Weights of a small image classifier: 25700 steps.
Rows from block 6, named by matrix and row number. Rows with one number belong to one channel. Each number is 200 + 40 x the weight over its row's rms, rounded and kept within 0 to 999. All counts start at 0. After the name is the row's rms in percent of the matrix's.
# convs0: first 3x3 conv, stride 2 (model.blocks.6.convs.0.weight, 384x192x3x3), inputs 14-27, a 3x3 kernel for each
# convs1: second 3x3 conv (model.blocks.6.convs.1.weight, 384x384x3x3, transposed), outputs 14-27, a 3x3 kernel for each
convs0.1,101,243,281,245,173,237,213,192,170,233,226,144,194,185,143,199,196,220,256,185,219,234,144,110,212,170,192,176,230,216,175,206,202,186,189,180,188,206,237,257,168,192,218,261,149,196,162,191,204,217,109,209,230,169,248,183,169,166,182,187,160,221,196,202,235,177,161,137,151,217,183,137,191,149,193,174,189,117,127,248,223,136,151,166,191,117,227,209,160,98,212,152,111,201,180,152,180,198,196,180,172,196,184,227,141,152,207,152,168,202,237,193,194,147,241,172,186,89,182,212,144,215,248,208,184,222,248
convs1.1,097,270,208,219,254,228,191,215,226,225,265,210,225,204,182,179,173,211,193,293,301,160,291,247,243,172,230,214,273,165,161,174,169,236,215,183,166,184,218,183,216,235,218,196,197,207,243,179,167,156,152,254,183,190,182,219,218,284,178,163,279,188,158,197,201,253,249,215,215,268,173,250,167,157,201,178,217,165,199,238,152,146,203,189,202,198,218,303,202,252,274,148,222,158,157,191,147,131,145,125,201,171,179,172,145,109,152,187,161,235,170,193,190,199,181,152,132,156,226,228,200,197,176,168,203,239,196
convs0.2,104,304,258,168,313,213,123,201,140,167,161,144,224,213,193,225,174,214,242,234,146,319,223,234,216,223,67,196,170,208,196,251,291,233,317,213,208,215,212,203,187,211,248,163,168,211,212,158,185,221,113,193,203,182,210,202,219,184,213,198,239,207,220,200,211,157,191,184,155,189,224,186,159,199,154,141,275,241,207,236,210,173,150,216,211,207,213,214,236,172,235,240,225,258,219,208,197,173,245,197,175,222,209,203,142,140,217,115,154,153,210,240,158,200,183,232,226,192,234,229,144,241,204,192,222,186,245
convs1.2,096,169,146,209,230,165,195,150,186,186,193,210,177,191,176,212,170,189,177,181,230,245,148,151,224,166,169,152,170,216,204,274,210,149,248,164,179,221,241,222,180,156,217,163,186,186,177,218,255,166,168,112,173,171,158,236,246,169,180,177,195,211,129,187,217,172,182,210,237,265,215,225,189,126,216,198,196,305,213,199,140,69,134,177,158,199,282,225,230,190,163,165,256,243,165,151,192,172,200,230,194,214,219,177,137,254,208,204,218,183,187,195,154,149,235,229,200,214,165,168,150,161,167,179,180,184,192
convs0.3,108,247,269,261,243,247,224,227,294,220,246,261,251,230,230,241,236,244,201,239,219,185,260,230,216,184,241,148,201,182,196,214,162,163,232,191,131,197,231,179,189,189,190,192,232,220,171,163,116,140,124,139,132,167,189,198,213,205,172,219,186,187,219,186,184,139,242,185,172,162,146,111,161,159,183,193,115,158,193,149,208,288,226,240,189,232,273,210,157,279,202,239,153,162,219,120,170,238,191,232,175,164,228,234,212,259,243,238,222,177,216,208,198,204,217,199,147,206,219,219,235,177,223,166,238,253,206
convs1.3,107,217,283,240,194,191,178,189,191,160,206,177,258,248,182,247,211,299,299,194,159,166,206,195,164,252,232,203,174,150,155,195,155,162,156,198,187,150,197,177,152,156,124,210,207,182,268,219,288,133,94,214,189,229,218,196,237,150,193,223,168,230,210,165,150,271,308,175,225,245,147,184,229,197,274,210,177,169,146,194,111,162,136,249,226,171,250,260,199,212,179,226,205,169,185,165,146,232,158,130,212,162,181,226,210,225,173,214,205,242,198,182,205,203,190,191,166,149,184,203,257,202,218,201,165,206,98
convs0.4,097,211,230,108,186,239,271,217,214,255,144,154,128,235,178,211,171,162,136,222,221,192,139,173,151,217,200,123,187,190,232,171,169,201,158,185,178,237,182,152,298,252,169,221,193,151,202,252,172,200,167,226,164,180,197,247,180,197,258,247,206,222,150,225,146,214,194,225,207,157,151,171,272,207,143,178,171,235,173,191,240,137,242,252,176,170,166,183,159,155,118,194,158,176,262,244,217,204,213,214,264,190,200,262,227,265,216,228,252,173,244,213,214,245,174,245,190,190,189,175,211,262,299,216,261,263,231
convs1.4,093,166,256,219,108,144,136,188,220,257,235,203,157,220,222,240,174,142,175,198,186,231,224,251,216,173,128,111,219,204,213,222,296,275,167,224,201,139,138,186,146,255,149,156,192,277,132,164,139,175,212,221,252,281,273,245,200,203,231,167,134,215,215,209,209,185,170,248,186,143,195,229,235,227,155,201,242,201,243,133,168,270,232,129,124,334,180,119,229,194,157,181,151,236,158,129,141,214,141,171,147,204,178,144,245,221,176,177,164,215,235,250,247,249,175,149,229,231,215,197,239,197,162,197,142,196,204
convs0.5,104,206,194,211,190,174,173,165,141,96,189,192,184,184,223,195,206,197,219,224,186,258,191,187,241,230,220,244,188,206,249,169,229,253,148,152,190,113,195,255,111,227,286,124,198,245,149,159,196,180,171,219,256,254,243,179,257,217,182,193,174,143,132,241,170,170,117,168,191,149,198,186,202,195,148,218,191,218,209,238,184,201,191,196,88,184,203,219,160,215,154,176,145,186,174,178,192,212,225,164,189,202,224,183,189,200,165,178,180,208,223,190,169,181,215,172,236,198,182,222,226,229,228,249,206,291,258
convs1.5,108,223,217,191,213,170,191,138,156,182,222,284,258,217,219,235,245,245,240,195,271,234,171,223,190,196,222,167,172,201,204,245,329,240,294,186,180,260,164,153,243,276,221,194,221,225,204,187,192,228,182,234,189,194,173,229,179,124,222,215,138,183,207,169,174,258,236,177,242,157,253,183,206,216,141,210,148,177,228,162,218,274,263,226,264,226,174,221,196,186,267,179,216,180,246,248,213,149,231,247,171,176,157,155,183,200,157,198,229,148,192,128,187,206,159,148,196,204,171,198,165,228,258,264,250,194,168
convs0.6,098,117,153,228,189,228,204,155,156,214,168,306,182,250,276,194,212,183,258,248,183,166,200,205,148,184,220,228,153,187,256,189,156,208,199,93,156,191,188,237,222,216,230,178,187,215,143,180,217,208,227,183,186,288,213,264,170,173,257,220,211,188,112,169,133,160,211,173,193,178,176,153,176,176,209,175,207,208,188,276,219,229,212,185,161,220,264,191,191,271,249,204,216,189,183,238,226,203,235,186,184,214,204,165,226,184,181,229,158,263,228,238,216,198,164,183,221,188,259,222,260,221,222,178,173,148,247
convs1.6,082,275,171,164,291,188,176,235,249,177,130,136,157,184,184,140,181,196,193,186,170,148,183,197,146,206,205,146,216,290,162,261,196,171,181,164,189,277,244,179,205,199,117,166,259,169,237,201,177,233,221,166,133,170,141,218,193,181,220,223,248,146,198,218,129,175,252,161,195,199,181,198,267,176,201,186,168,240,239,202,160,161,172,150,244,199,119,243,259,167,233,168,255,202,202,278,239,164,177,272,224,204,175,138,210,170,220,151,160,170,187,162,246,210,186,218,206,163,176,296,211,287,193,196,237,155,213
convs0.7,097,203,150,158,191,212,161,243,204,142,233,193,232,223,156,185,213,210,180,216,185,246,231,252,222,226,252,274,182,168,240,154,175,179,130,178,137,259,218,174,267,252,180,214,232,217,236,150,198,165,216,210,232,203,223,264,219,172,261,213,254,200,172,227,157,243,183,151,246,212,153,223,207,243,214,223,228,211,228,242,164,226,268,248,220,249,214,229,159,201,235,242,273,275,217,257,229,240,235,219,183,152,120,209,165,232,199,179,178,167,174,172,147,200,136,144,204,149,214,238,223,177,225,228,123,147,160
convs1.7,106,219,220,171,221,247,163,165,185,130,198,215,199,164,162,227,233,192,202,165,131,166,200,218,199,205,201,222,144,243,301,162,131,159,152,146,223,210,248,228,202,244,207,257,265,254,195,199,190,242,239,190,201,175,187,244,175,136,235,155,162,200,155,169,167,279,187,212,232,124,201,249,100,183,238,222,179,256,162,233,185,163,136,205,209,140,186,232,177,169,217,176,233,225,159,101,166,186,217,257,248,242,226,236,249,223,240,238,220,140,152,174,200,263,212,191,289,257,288,231,158,250,186,137,254,185,139
convs0.8,102,154,229,253,172,221,219,195,207,173,178,229,257,189,179,155,221,204,181,201,229,128,205,184,153,162,142,106,165,212,214,152,159,125,184,178,237,188,162,205,223,122,160,185,189,198,183,227,248,227,238,206,198,143,214,222,273,247,213,212,191,246,191,199,247,206,178,202,208,236,197,187,197,232,191,190,227,207,207,185,196,206,174,117,151,190,130,189,181,170,163,196,180,174,114,142,119,172,117,152,262,219,212,238,211,175,239,290,275,224,187,153,151,198,138,169,151,171,212,209,214,177,186,191,84,170,154
convs1.8,104,213,169,190,197,209,173,164,205,174,115,188,240,209,167,216,245,232,207,151,184,167,253,247,181,154,251,257,173,195,229,195,191,202,199,174,121,213,157,104,153,188,137,256,226,196,327,335,261,121,122,155,234,230,227,160,248,190,201,213,245,199,145,158,177,185,207,181,208,243,176,214,200,251,268,273,259,194,269,176,184,266,127,123,231,180,240,342,191,213,309,216,185,253,170,133,186,232,173,192,208,201,250,216,194,168,220,151,142,230,244,205,198,225,211,240,230,207,159,188,168,151,153,136,153,222,189
convs0.9,096,211,148,193,176,204,207,260,182,234,246,110,211,239,132,150,232,163,151,278,172,191,69,188,249,132,135,274,260,135,160,209,165,125,224,186,194,159,175,264,209,240,229,204,255,212,178,134,135,150,136,196,227,173,234,198,191,158,203,228,198,211,264,240,167,194,160,223,189,143,248,157,139,170,206,196,169,145,121,190,246,135,191,216,213,191,194,181,226,217,171,204,146,157,208,155,204,221,179,249,206,259,253,214,198,258,196,207,255,212,262,136,208,266,201,191,221,216,189,157,190,177,229,251,198,231,198
convs1.9,091,211,176,200,170,117,200,198,245,177,234,235,177,224,152,217,169,186,172,212,177,270,216,181,215,228,224,197,188,202,223,170,195,269,186,229,255,186,162,142,184,180,239,235,210,164,172,132,143,193,207,247,182,255,231,199,165,193,245,264,158,178,235,214,189,105,169,145,158,220,303,245,233,240,146,209,257,284,256,331,328,226,273,233,287,278,244,198,225,168,87,121,199,187,164,218,194,162,247,195,186,188,216,141,166,219,144,203,210,253,229,243,246,225,232,277,260,174,206,270,224,245,183,220,259,176,204
convs0.10,103,312,283,233,265,196,241,215,164,242,182,217,148,184,121,121,196,178,163,272,247,214,221,170,168,230,194,230,271,286,255,265,315,291,195,259,229,192,199,247,191,208,186,196,224,179,196,186,152,189,221,170,216,174,176,192,194,216,200,167,177,212,196,292,132,225,251,235,212,160,157,162,192,205,197,193,213,191,203,103,202,182,228,188,129,228,197,160,197,147,186,164,249,257,183,220,214,225,192,180,178,186,221,184,182,163,169,141,128,189,198,223,178,158,175,251,240,227,171,231,209,219,196,200,213,228,186
convs1.10,100,209,216,211,217,193,178,178,225,223,152,141,189,139,230,249,196,213,283,210,219,237,98,201,193,176,182,240,168,191,173,234,274,179,299,227,181,205,230,188,236,210,211,231,226,224,187,270,236,129,146,107,219,200,224,201,197,168,235,163,170,170,118,171,241,195,191,208,173,211,251,206,186,178,179,181,149,191,184,178,195,206,173,232,248,191,171,211,179,148,232,204,220,180,207,203,103,216,114,159,132,135,163,160,152,199,131,174,226,220,185,158,198,228,213,184,150,192,220,192,198,280,238,199,222,222,306
convs0.11,097,178,238,172,239,221,204,234,272,154,201,190,139,204,216,142,219,248,171,176,179,191,134,176,185,150,143,157,236,230,155,254,247,167,261,258,221,203,187,169,219,201,237,200,225,250,195,194,131,189,200,142,227,201,270,187,225,292,127,243,244,184,226,290,219,210,210,156,180,183,220,229,215,199,201,182,201,213,246,154,189,238,211,200,229,191,198,240,191,138,239,255,180,197,159,141,224,205,158,191,203,193,192,241,199,107,237,162,194,219,216,207,139,255,203,198,171,191,259,253,240,284,275,237,152,181,208
convs1.11,103,218,247,175,209,203,230,198,142,131,230,225,248,254,297,226,256,258,199,240,219,178,149,185,127,145,183,244,250,210,155,228,228,229,200,159,265,162,220,191,168,218,209,296,247,249,183,189,190,191,127,161,216,206,180,184,162,175,179,147,218,267,177,239,171,113,216,207,141,224,183,157,229,232,253,236,275,249,122,166,207,180,292,261,231,224,174,197,298,236,207,215,216,180,200,185,92,181,180,182,214,155,211,228,204,263,212,196,273,204,249,193,214,224,165,202,204,197,223,221,204,205,305,222,171,233,220
convs0.12,098,164,191,156,214,166,178,237,219,215,185,157,172,244,216,181,193,248,284,295,201,191,220,220,203,189,217,204,203,186,205,254,250,279,201,220,262,225,175,191,228,127,185,185,168,166,213,238,227,179,184,230,173,201,252,200,204,168,219,181,124,194,181,180,255,233,218,244,232,228,152,161,187,169,233,233,184,238,267,257,320,278,230,119,160,271,176,181,193,200,189,234,200,226,188,226,211,150,206,223,213,180,63,212,185,127,186,199,176,161,196,218,207,209,206,213,225,211,162,188,152,204,193,180,308,257,208
convs1.12,098,186,245,234,145,104,153,303,319,294,168,243,262,179,241,233,259,254,236,222,209,199,182,155,223,186,201,184,239,287,267,173,154,191,197,173,196,220,200,208,231,280,245,162,182,259,199,189,155,213,217,198,200,202,180,216,161,162,201,211,145,151,180,98,231,204,139,141,245,227,169,194,168,151,219,358,162,191,259,180,152,183,189,155,204,154,169,233,232,247,217,170,139,280,166,143,125,243,256,161,206,211,224,256,250,180,258,254,221,188,194,196,174,207,204,244,226,211,223,202,242,164,146,238,139,147,154
convs0.13,109,206,180,239,286,259,244,260,255,269,148,172,133,175,236,219,221,198,169,230,199,233,179,209,153,161,169,150,159,158,183,219,194,168,251,188,194,106,188,169,141,196,202,165,165,217,179,221,248,160,178,260,178,239,256,200,156,190,183,223,200,220,219,231,251,194,161,232,145,117,297,288,278,137,170,262,150,197,247,179,189,240,218,188,241,247,147,209,255,227,225,150,277,246,113,150,240,157,198,190,189,227,202,225,253,222,176,171,145,200,227,170,202,349,257,223,278,228,178,226,254,247,270,188,267,253,172
convs1.13,108,190,204,269,189,200,181,213,144,130,191,170,191,241,174,160,246,247,194,217,175,170,274,209,179,280,286,177,257,230,154,212,191,158,227,222,256,183,219,152,171,171,169,209,189,196,227,227,253,224,223,155,148,190,202,235,200,195,184,222,202,221,206,217,142,178,194,161,205,206,195,206,229,258,220,190,209,218,203,84,189,200,201,237,195,204,241,201,215,204,220,179,216,229,197,249,232,220,189,156,169,224,177,168,271,187,116,269,237,238,194,151,178,167,155,164,163,169,154,226,134,187,195,225,156,165,116
convs0.14,102,259,202,165,258,137,188,254,168,179,212,124,138,146,113,159,180,189,167,183,236,164,157,241,130,239,227,190,193,167,179,224,245,232,232,248,256,234,186,168,225,202,154,207,146,148,245,268,220,196,219,181,198,199,191,199,203,188,142,186,269,167,233,230,182,158,195,171,138,160,265,214,117,259,222,239,261,198,193,249,193,144,262,275,281,143,247,211,218,194,188,243,173,194,196,116,135,183,167,188,133,144,170,150,190,236,234,222,256,200,220,191,167,193,190,166,155,177,190,262,287,225,249,251,154,200,219
convs1.14,105,183,201,137,151,225,180,223,258,232,169,172,196,196,178,198,274,210,163,207,195,170,171,149,166,194,168,209,180,155,248,144,180,206,209,270,181,117,151,185,181,303,242,166,205,173,287,256,195,209,193,217,227,236,177,228,167,236,187,181,228,167,183,215,183,154,168,175,138,197,185,277,215,291,235,282,218,214,220,187,96,116,218,248,163,254,185,180,215,232,149,198,179,205,162,248,212,271,263,212,239,214,166,300,226,147,319,226,179,228,234,295,274,236,259,191,269,245,172,239,146,179,198,116,100,306,173
convs0.15,104,201,216,203,241,252,210,217,262,300,174,137,130,204,182,206,193,159,237,205,179,189,132,119,170,192,152,195,102,168,231,180,207,224,166,210,203,175,201,190,178,218,217,188,175,186,174,133,204,199,222,218,176,191,221,191,135,174,153,129,191,156,107,162,161,229,170,201,153,197,177,206,187,216,163,214,186,148,251,196,151,232,168,213,134,205,165,151,234,194,207,248,203,150,269,219,197,237,188,166,226,227,208,219,252,195,262,213,207,163,190,142,163,182,211,186,202,224,207,225,248,236,148,200,227,180,142
convs1.15,089,179,182,176,265,156,117,180,151,112,143,162,172,173,165,167,205,175,163,169,149,182,200,151,88,236,186,125,191,141,141,157,184,124,215,140,148,193,137,157,188,209,216,196,183,123,248,270,214,227,204,122,165,155,257,173,243,201,172,207,209,169,185,197,241,261,210,169,261,152,190,244,185,183,228,181,140,181,153,125,159,111,258,229,272,194,237,259,209,237,204,200,160,209,210,167,278,189,203,212,194,206,130,190,220,150,108,133,182,199,199,208,218,219,228,259,213,134,192,229,187,235,243,197,207,178,240
convs0.16,104,273,206,224,226,216,235,212,153,176,219,261,222,170,207,205,144,185,223,217,206,216,163,115,133,132,136,184,238,194,199,231,206,207,253,209,171,193,150,150,183,150,200,185,147,154,243,277,151,262,179,139,218,233,217,210,211,192,237,216,196,174,233,222,163,191,185,73,106,221,64,146,198,215,211,193,220,194,158,264,185,157,267,236,270,235,303,245,249,183,166,242,284,240,250,258,207,189,193,177,188,189,152,195,198,235,195,166,201,136,184,217,184,209,198,191,247,204,217,234,165,177,273,235,225,190,162
convs1.16,111,159,216,219,190,231,156,206,195,211,217,248,233,216,236,253,209,179,202,285,188,185,231,194,185,215,182,140,182,155,226,196,106,246,169,194,215,226,185,223,250,185,230,196,177,199,167,140,136,179,238,244,228,194,200,222,197,141,215,238,239,188,208,186,227,207,210,226,185,215,222,242,285,176,128,91,283,231,124,238,128,58,229,196,244,215,160,282,212,193,237,201,159,237,164,217,155,189,188,251,163,224,208,109,218,228,123,227,220,186,208,188,186,247,228,209,209,119,153,185,283,193,116,213,173,151,190
convs0.17,097,166,215,231,204,261,140,229,201,196,190,134,121,220,166,147,232,219,176,185,184,205,177,220,220,193,211,194,141,228,168,222,229,208,232,206,210,230,210,209,221,212,255,134,144,174,256,215,287,229,233,252,263,265,223,263,200,134,191,151,200,157,224,205,217,196,153,249,261,271,185,179,203,229,174,183,192,179,210,196,152,149,160,183,214,120,203,131,154,189,112,250,175,257,199,138,205,199,160,206,220,178,173,215,176,167,157,148,196,190,158,207,212,211,211,216,220,232,194,221,220,141,228,230,158,175,230
convs1.17,095,172,247,175,211,230,206,173,174,188,221,173,184,200,174,128,210,210,231,125,151,209,146,199,227,171,155,199,203,201,207,72,170,176,160,166,173,235,315,302,173,134,204,203,202,272,201,175,203,232,258,204,147,224,224,228,239,210,215,195,200,202,206,173,232,239,241,183,246,200,186,257,234,125,231,202,274,238,194,204,123,175,228,214,145,279,242,132,258,256,222,252,200,202,243,267,150,251,197,124,271,227,198,250,208,223,197,190,234,190,215,226,205,198,169,170,148,168,188,180,237,185,163,143,189,154,188
convs0.18,099,237,198,143,212,148,155,206,248,82,235,227,294,249,261,215,248,174,209,183,172,163,137,194,128,156,216,150,198,138,203,230,220,194,190,220,243,236,134,169,204,227,222,188,171,162,259,269,226,243,208,194,225,216,186,258,221,190,207,209,205,198,200,217,268,245,204,222,203,195,195,287,281,203,204,196,214,191,189,163,135,204,263,238,227,188,168,135,241,110,135,222,196,223,176,153,231,210,150,141,177,204,201,167,213,227,213,210,205,152,172,216,229,212,172,187,171,231,185,225,248,160,155,167,155,210,208
convs1.18,098,196,204,236,156,206,223,152,177,193,161,154,96,255,188,227,220,211,187,151,160,190,252,197,222,114,137,179,196,221,195,214,168,232,155,180,186,152,122,223,191,114,232,184,235,174,273,213,148,255,191,202,144,160,201,202,132,226,173,226,211,144,192,170,136,147,239,206,225,212,160,204,249,194,242,225,258,312,307,212,259,290,260,207,190,244,181,179,263,254,261,133,124,204,196,119,233,229,181,192,246,287,218,303,245,213,243,192,188,153,105,154,234,220,227,221,258,262,270,248,199,173,194,230,164,166,164
convs0.19,089,97,171,247,162,185,218,158,157,187,170,199,244,232,144,183,129,191,171,242,269,147,229,221,238,165,192,258,184,174,203,204,170,211,184,180,212,209,187,140,154,147,152,254,168,177,197,140,180,174,130,239,138,180,230,188,235,198,196,309,219,234,180,249,229,285,194,181,219,178,220,216,175,182,147,262,195,178,181,201,175,168,200,220,170,212,198,188,222,243,186,170,172,211,203,189,142,163,164,83,210,202,243,209,207,194,196,160,209,118,195,222,182,191,317,150,208,153,221,181,214,149,240,217,189,221,226
convs1.19,082,169,198,240,166,203,214,140,184,211,194,195,164,141,169,194,147,163,189,215,166,164,190,201,199,176,221,191,180,160,157,149,186,148,172,159,132,164,161,228,227,283,233,173,248,146,177,195,241,170,198,178,193,216,233,166,215,209,122,202,227,139,195,258,238,246,171,204,213,161,161,160,189,185,197,263,136,218,198,178,207,185,203,141,239,172,154,205,177,174,210,249,148,164,205,143,187,184,162,227,181,115,245,203,162,254,169,191,250,181,220,202,223,168,123,267,276,268,211,173,219,137,219,160,173,239,118
convs0.20,103,221,246,188,213,239,234,236,253,231,249,184,221,281,269,233,200,173,218,207,154,161,183,125,130,181,168,159,208,181,166,183,222,226,184,195,240,206,195,192,203,168,238,231,189,244,235,200,149,216,161,162,129,89,154,173,167,213,190,245,201,217,186,188,146,166,141,222,143,135,207,155,243,219,256,173,260,241,222,200,215,280,135,141,157,151,156,210,162,227,265,259,219,176,279,227,210,199,252,214,209,265,188,205,254,191,231,257,245,212,199,150,152,143,172,169,181,188,174,273,214,246,247,204,203,143,141
convs1.20,107,250,198,156,182,157,186,188,195,188,194,241,248,212,192,212,216,138,206,154,156,175,156,168,156,219,244,228,193,220,190,275,241,184,155,205,256,256,217,269,212,215,246,280,194,197,230,251,246,230,224,190,165,181,173,249,207,290,215,111,185,252,189,158,216,148,265,190,154,231,155,165,258,147,139,184,196,236,227,265,207,135,194,185,206,168,139,154,105,141,189,152,191,196,190,253,271,170,270,265,134,221,237,168,182,186,163,194,165,183,196,304,202,195,232,190,167,162,197,141,197,243,156,196,212,190,185
convs0.21,093,173,158,199,175,138,222,211,211,153,182,195,202,175,220,218,141,198,175,222,178,159,237,156,181,180,158,258,117,171,196,196,165,228,216,251,285,233,198,158,270,295,231,219,227,246,215,177,155,236,204,181,196,178,156,214,166,196,133,149,182,163,186,191,180,166,128,178,140,224,162,151,216,202,191,152,188,174,108,224,229,153,180,282,241,208,275,240,175,263,186,191,212,210,201,279,196,202,207,186,180,203,203,195,208,267,164,205,180,226,234,183,235,170,187,187,178,200,144,201,247,223,178,180,198,201,208
convs1.21,099,157,205,170,188,187,144,220,197,192,160,187,206,194,233,246,163,250,233,224,186,154,246,205,137,176,170,142,236,179,157,196,187,140,239,189,184,216,270,243,219,219,114,258,220,173,229,192,204,190,173,171,200,189,171,198,198,190,145,203,131,182,206,143,117,153,279,194,148,184,198,216,211,222,215,145,225,254,150,180,166,229,198,137,147,186,197,180,216,123,222,203,180,187,148,183,196,154,183,228,188,145,153,215,150,236,178,168,211,205,177,205,180,168,164,213,230,216,109,209,217,142,235,243,149,196,189
convs0.22,103,173,177,186,81,85,136,77,122,137,183,206,157,223,210,180,173,189,146,220,214,249,157,136,170,89,128,159,202,219,163,151,155,164,119,160,133,247,218,151,250,208,205,203,234,204,176,211,192,208,249,296,266,355,344,164,177,193,203,220,193,197,201,197,182,100,162,133,118,162,135,172,222,205,168,160,208,194,206,216,244,179,236,193,265,167,183,212,199,151,193,182,123,195,149,153,215,177,211,229,227,227,237,204,190,247,226,195,222,224,215,212,210,185,169,230,151,216,202,206,143,254,192,207,257,211,188
convs1.22,097,252,266,304,233,174,204,149,212,224,220,215,138,232,242,193,223,223,262,219,225,187,208,197,200,207,138,182,180,198,140,247,229,162,171,212,171,176,225,172,168,219,188,226,258,204,207,223,160,147,169,190,179,179,143,214,174,161,173,167,140,204,271,197,189,214,234,119,180,217,163,211,195,200,174,173,230,198,181,280,233,143,184,236,217,262,260,182,283,232,179,209,161,208,243,162,180,203,170,159,160,184,263,193,242,226,121,204,184,189,208,211,182,276,204,197,185,144,159,186,117,164,210,172,230,149,198
convs0.23,098,211,216,236,197,162,195,147,182,210,235,212,203,284,189,219,178,168,171,188,162,231,190,221,250,183,199,235,263,264,222,214,196,244,143,164,142,229,190,182,221,198,196,262,224,186,201,154,162,140,170,145,227,237,275,159,171,196,233,189,179,227,209,206,125,167,139,130,133,192,97,133,158,203,138,240,146,143,142,146,190,156,247,191,174,232,240,252,176,200,204,213,180,178,179,132,160,240,238,231,175,136,235,164,197,236,233,210,257,229,242,160,154,195,216,200,211,178,180,154,210,166,135,237,195,208,236
convs1.23,102,195,214,189,248,230,193,196,172,136,261,169,164,260,233,216,225,237,235,205,236,179,191,226,228,175,140,203,184,194,271,200,159,232,154,264,248,179,184,216,205,222,169,203,287,231,222,169,167,217,220,244,195,130,201,221,254,157,201,319,184,181,195,169,231,140,230,199,171,244,201,192,209,263,233,171,251,208,148,191,182,254,209,200,232,207,159,147,227,139,162,159,226,204,198,200,196,176,221,153,145,196,230,256,183,223,240,189,178,198,206,148,207,222,238,205,203,212,117,210,179,199,248,237,182,148,212
convs0.24,103,136,186,214,177,208,199,190,194,234,139,248,275,204,183,259,180,225,212,224,229,212,234,182,170,179,152,142,306,300,319,199,278,177,191,190,115,168,179,219,133,194,135,195,186,193,168,132,117,205,231,238,191,216,256,180,186,181,205,164,121,193,228,140,184,212,221,235,157,202,157,155,181,263,173,181,230,175,216,257,213,222,238,232,159,180,232,213,101,220,247,207,149,102,256,183,128,210,165,140,204,267,251,178,191,250,151,216,182,146,180,152,187,221,150,167,147,187,194,247,222,221,291,225,198,206,182
convs1.24,104,283,267,276,211,152,163,240,185,137,158,187,252,189,194,199,154,181,216,155,162,140,156,171,177,171,135,192,174,207,192,185,182,115,180,147,204,201,191,211,146,237,253,220,227,192,264,269,251,191,152,165,175,216,199,242,195,182,188,204,184,169,180,210,180,241,255,192,202,167,207,164,204,262,254,280,191,174,205,138,102,182,163,215,229,148,237,245,163,198,274,189,206,197,185,222,211,204,169,136,179,168,235,152,169,214,196,179,203,213,183,213,261,217,257,207,169,215,197,136,202,172,225,171,114,234,251
convs0.25,098,165,227,181,152,172,162,189,265,215,233,218,195,219,275,235,244,248,234,154,144,151,149,195,199,174,192,168,147,122,216,177,181,210,189,214,228,180,219,243,181,191,163,168,121,210,170,200,192,133,192,224,112,156,210,184,222,208,179,214,194,175,200,230,249,162,205,229,151,178,212,150,243,267,257,202,296,319,267,257,298,277,179,195,177,155,190,195,133,176,171,226,206,215,226,225,250,185,200,176,164,140,192,170,175,182,218,242,228,175,145,185,141,173,234,179,169,220,184,175,172,188,188,200,234,220,192
convs1.25,092,175,218,177,125,155,195,191,195,192,231,211,193,219,216,163,190,145,135,221,167,189,206,196,251,192,178,212,208,178,233,226,203,182,196,189,143,174,155,195,135,183,168,173,208,189,135,147,194,186,183,244,263,254,244,203,215,181,234,222,132,199,227,170,247,231,199,188,191,148,164,174,139,219,117,251,191,189,215,226,225,202,224,208,246,238,233,205,272,216,209,150,148,187,178,141,182,167,230,174,126,178,210,134,159,184,188,192,133,201,199,177,202,136,108,211,191,171,185,171,202,248,215,190,194,221,226
convs0.26,102,226,219,184,195,161,194,191,210,197,236,233,166,159,214,187,179,208,192,218,213,210,180,236,181,239,233,283,221,242,291,228,227,222,200,133,196,175,200,232,194,176,167,235,125,193,262,271,263,189,236,242,193,201,168,185,187,203,169,175,181,219,244,257,214,199,259,208,158,250,220,217,224,174,127,182,175,178,142,144,146,177,206,185,130,200,162,126,157,190,210,226,295,206,132,208,183,150,142,157,173,207,236,186,209,170,215,207,205,191,179,187,173,153,149,170,211,186,273,180,243,256,253,212,266,325,245
convs1.26,099,260,238,211,238,222,206,211,199,232,178,154,136,196,234,221,213,206,210,213,147,182,170,188,135,253,240,164,209,196,213,122,232,226,167,159,162,222,184,218,196,197,251,245,176,236,194,257,257,173,194,159,155,171,174,263,212,251,202,195,270,170,170,207,164,149,279,202,170,181,156,216,251,246,219,181,178,182,168,188,208,236,164,147,235,152,181,209,260,307,304,254,214,234,136,202,207,168,205,144,170,216,197,148,243,233,148,174,141,160,208,202,136,214,198,229,231,199,168,238,294,213,216,219,194,114,193
convs0.27,100,222,289,192,183,226,190,135,232,203,169,188,145,176,234,143,246,248,229,143,181,171,171,211,198,169,189,201,262,289,214,220,212,149,252,238,190,199,188,255,191,159,199,191,163,186,185,214,153,236,209,167,174,183,163,183,230,166,184,223,180,244,253,125,176,204,243,143,173,200,222,189,173,120,172,120,179,233,139,152,252,194,202,167,147,203,142,204,123,120,177,126,158,155,173,207,179,199,221,185,164,264,194,149,169,116,129,196,117,197,159,160,215,228,156,218,262,151,201,235,211,234,201,206,183,154,235
convs1.27,091,197,132,198,230,170,172,226,196,187,177,157,134,192,191,190,188,196,226,145,164,201,169,191,166,156,173,169,116,170,223,164,260,224,231,183,165,238,148,168,214,225,238,178,246,192,176,119,151,215,208,216,183,229,185,168,184,153,150,204,198,192,155,201,189,136,178,187,216,208,183,182,217,159,199,202,106,231,240,167,204,200,289,216,209,206,200,196,205,197,234,146,177,180,234,216,259,239,248,181,184,235,182,173,194,177,250,268,231,105,219,165,139,189,179,209,196,235,131,111,211,203,194,262,199,124,196
convs0.28,108,127,137,137,168,170,159,223,192,216,256,238,207,240,217,171,233,252,198,233,212,267,163,215,212,221,240,214,196,132,122,191,117,157,150,174,215,224,185,213,184,192,210,250,229,218,145,161,149,142,145,171,210,231,255,194,177,224,191,220,213,170,196,242,228,141,176,204,164,224,262,233,259,196,115,197,208,192,162,219,276,312,282,318,276,196,128,218,114,153,172,215,153,199,201,161,116,243,194,189,212,229,223,171,219,188,189,232,207,254,244,199,211,202,231,191,220,212,182,222,169,205,227,197,193,203,183
convs1.28,099,226,216,191,176,232,181,260,234,197,197,145,115,259,137,156,192,190,152,159,228,224,206,161,192,178,181,209,119,128,172,167,205,236,119,157,151,219,231,235,213,270,205,248,265,238,244,246,241,146,167,170,189,212,169,225,202,126,187,245,192,179,266,186,96,178,212,256,183,143,189,179,179,98,169,184,125,146,190,153,138,195,135,219,163,216,242,223,247,210,215,207,142,189,204,154,216,218,219,297,225,179,165,250,223,242,228,229,196,137,178,145,184,170,202,221,208,180,179,167,228,179,255,255,183,241,258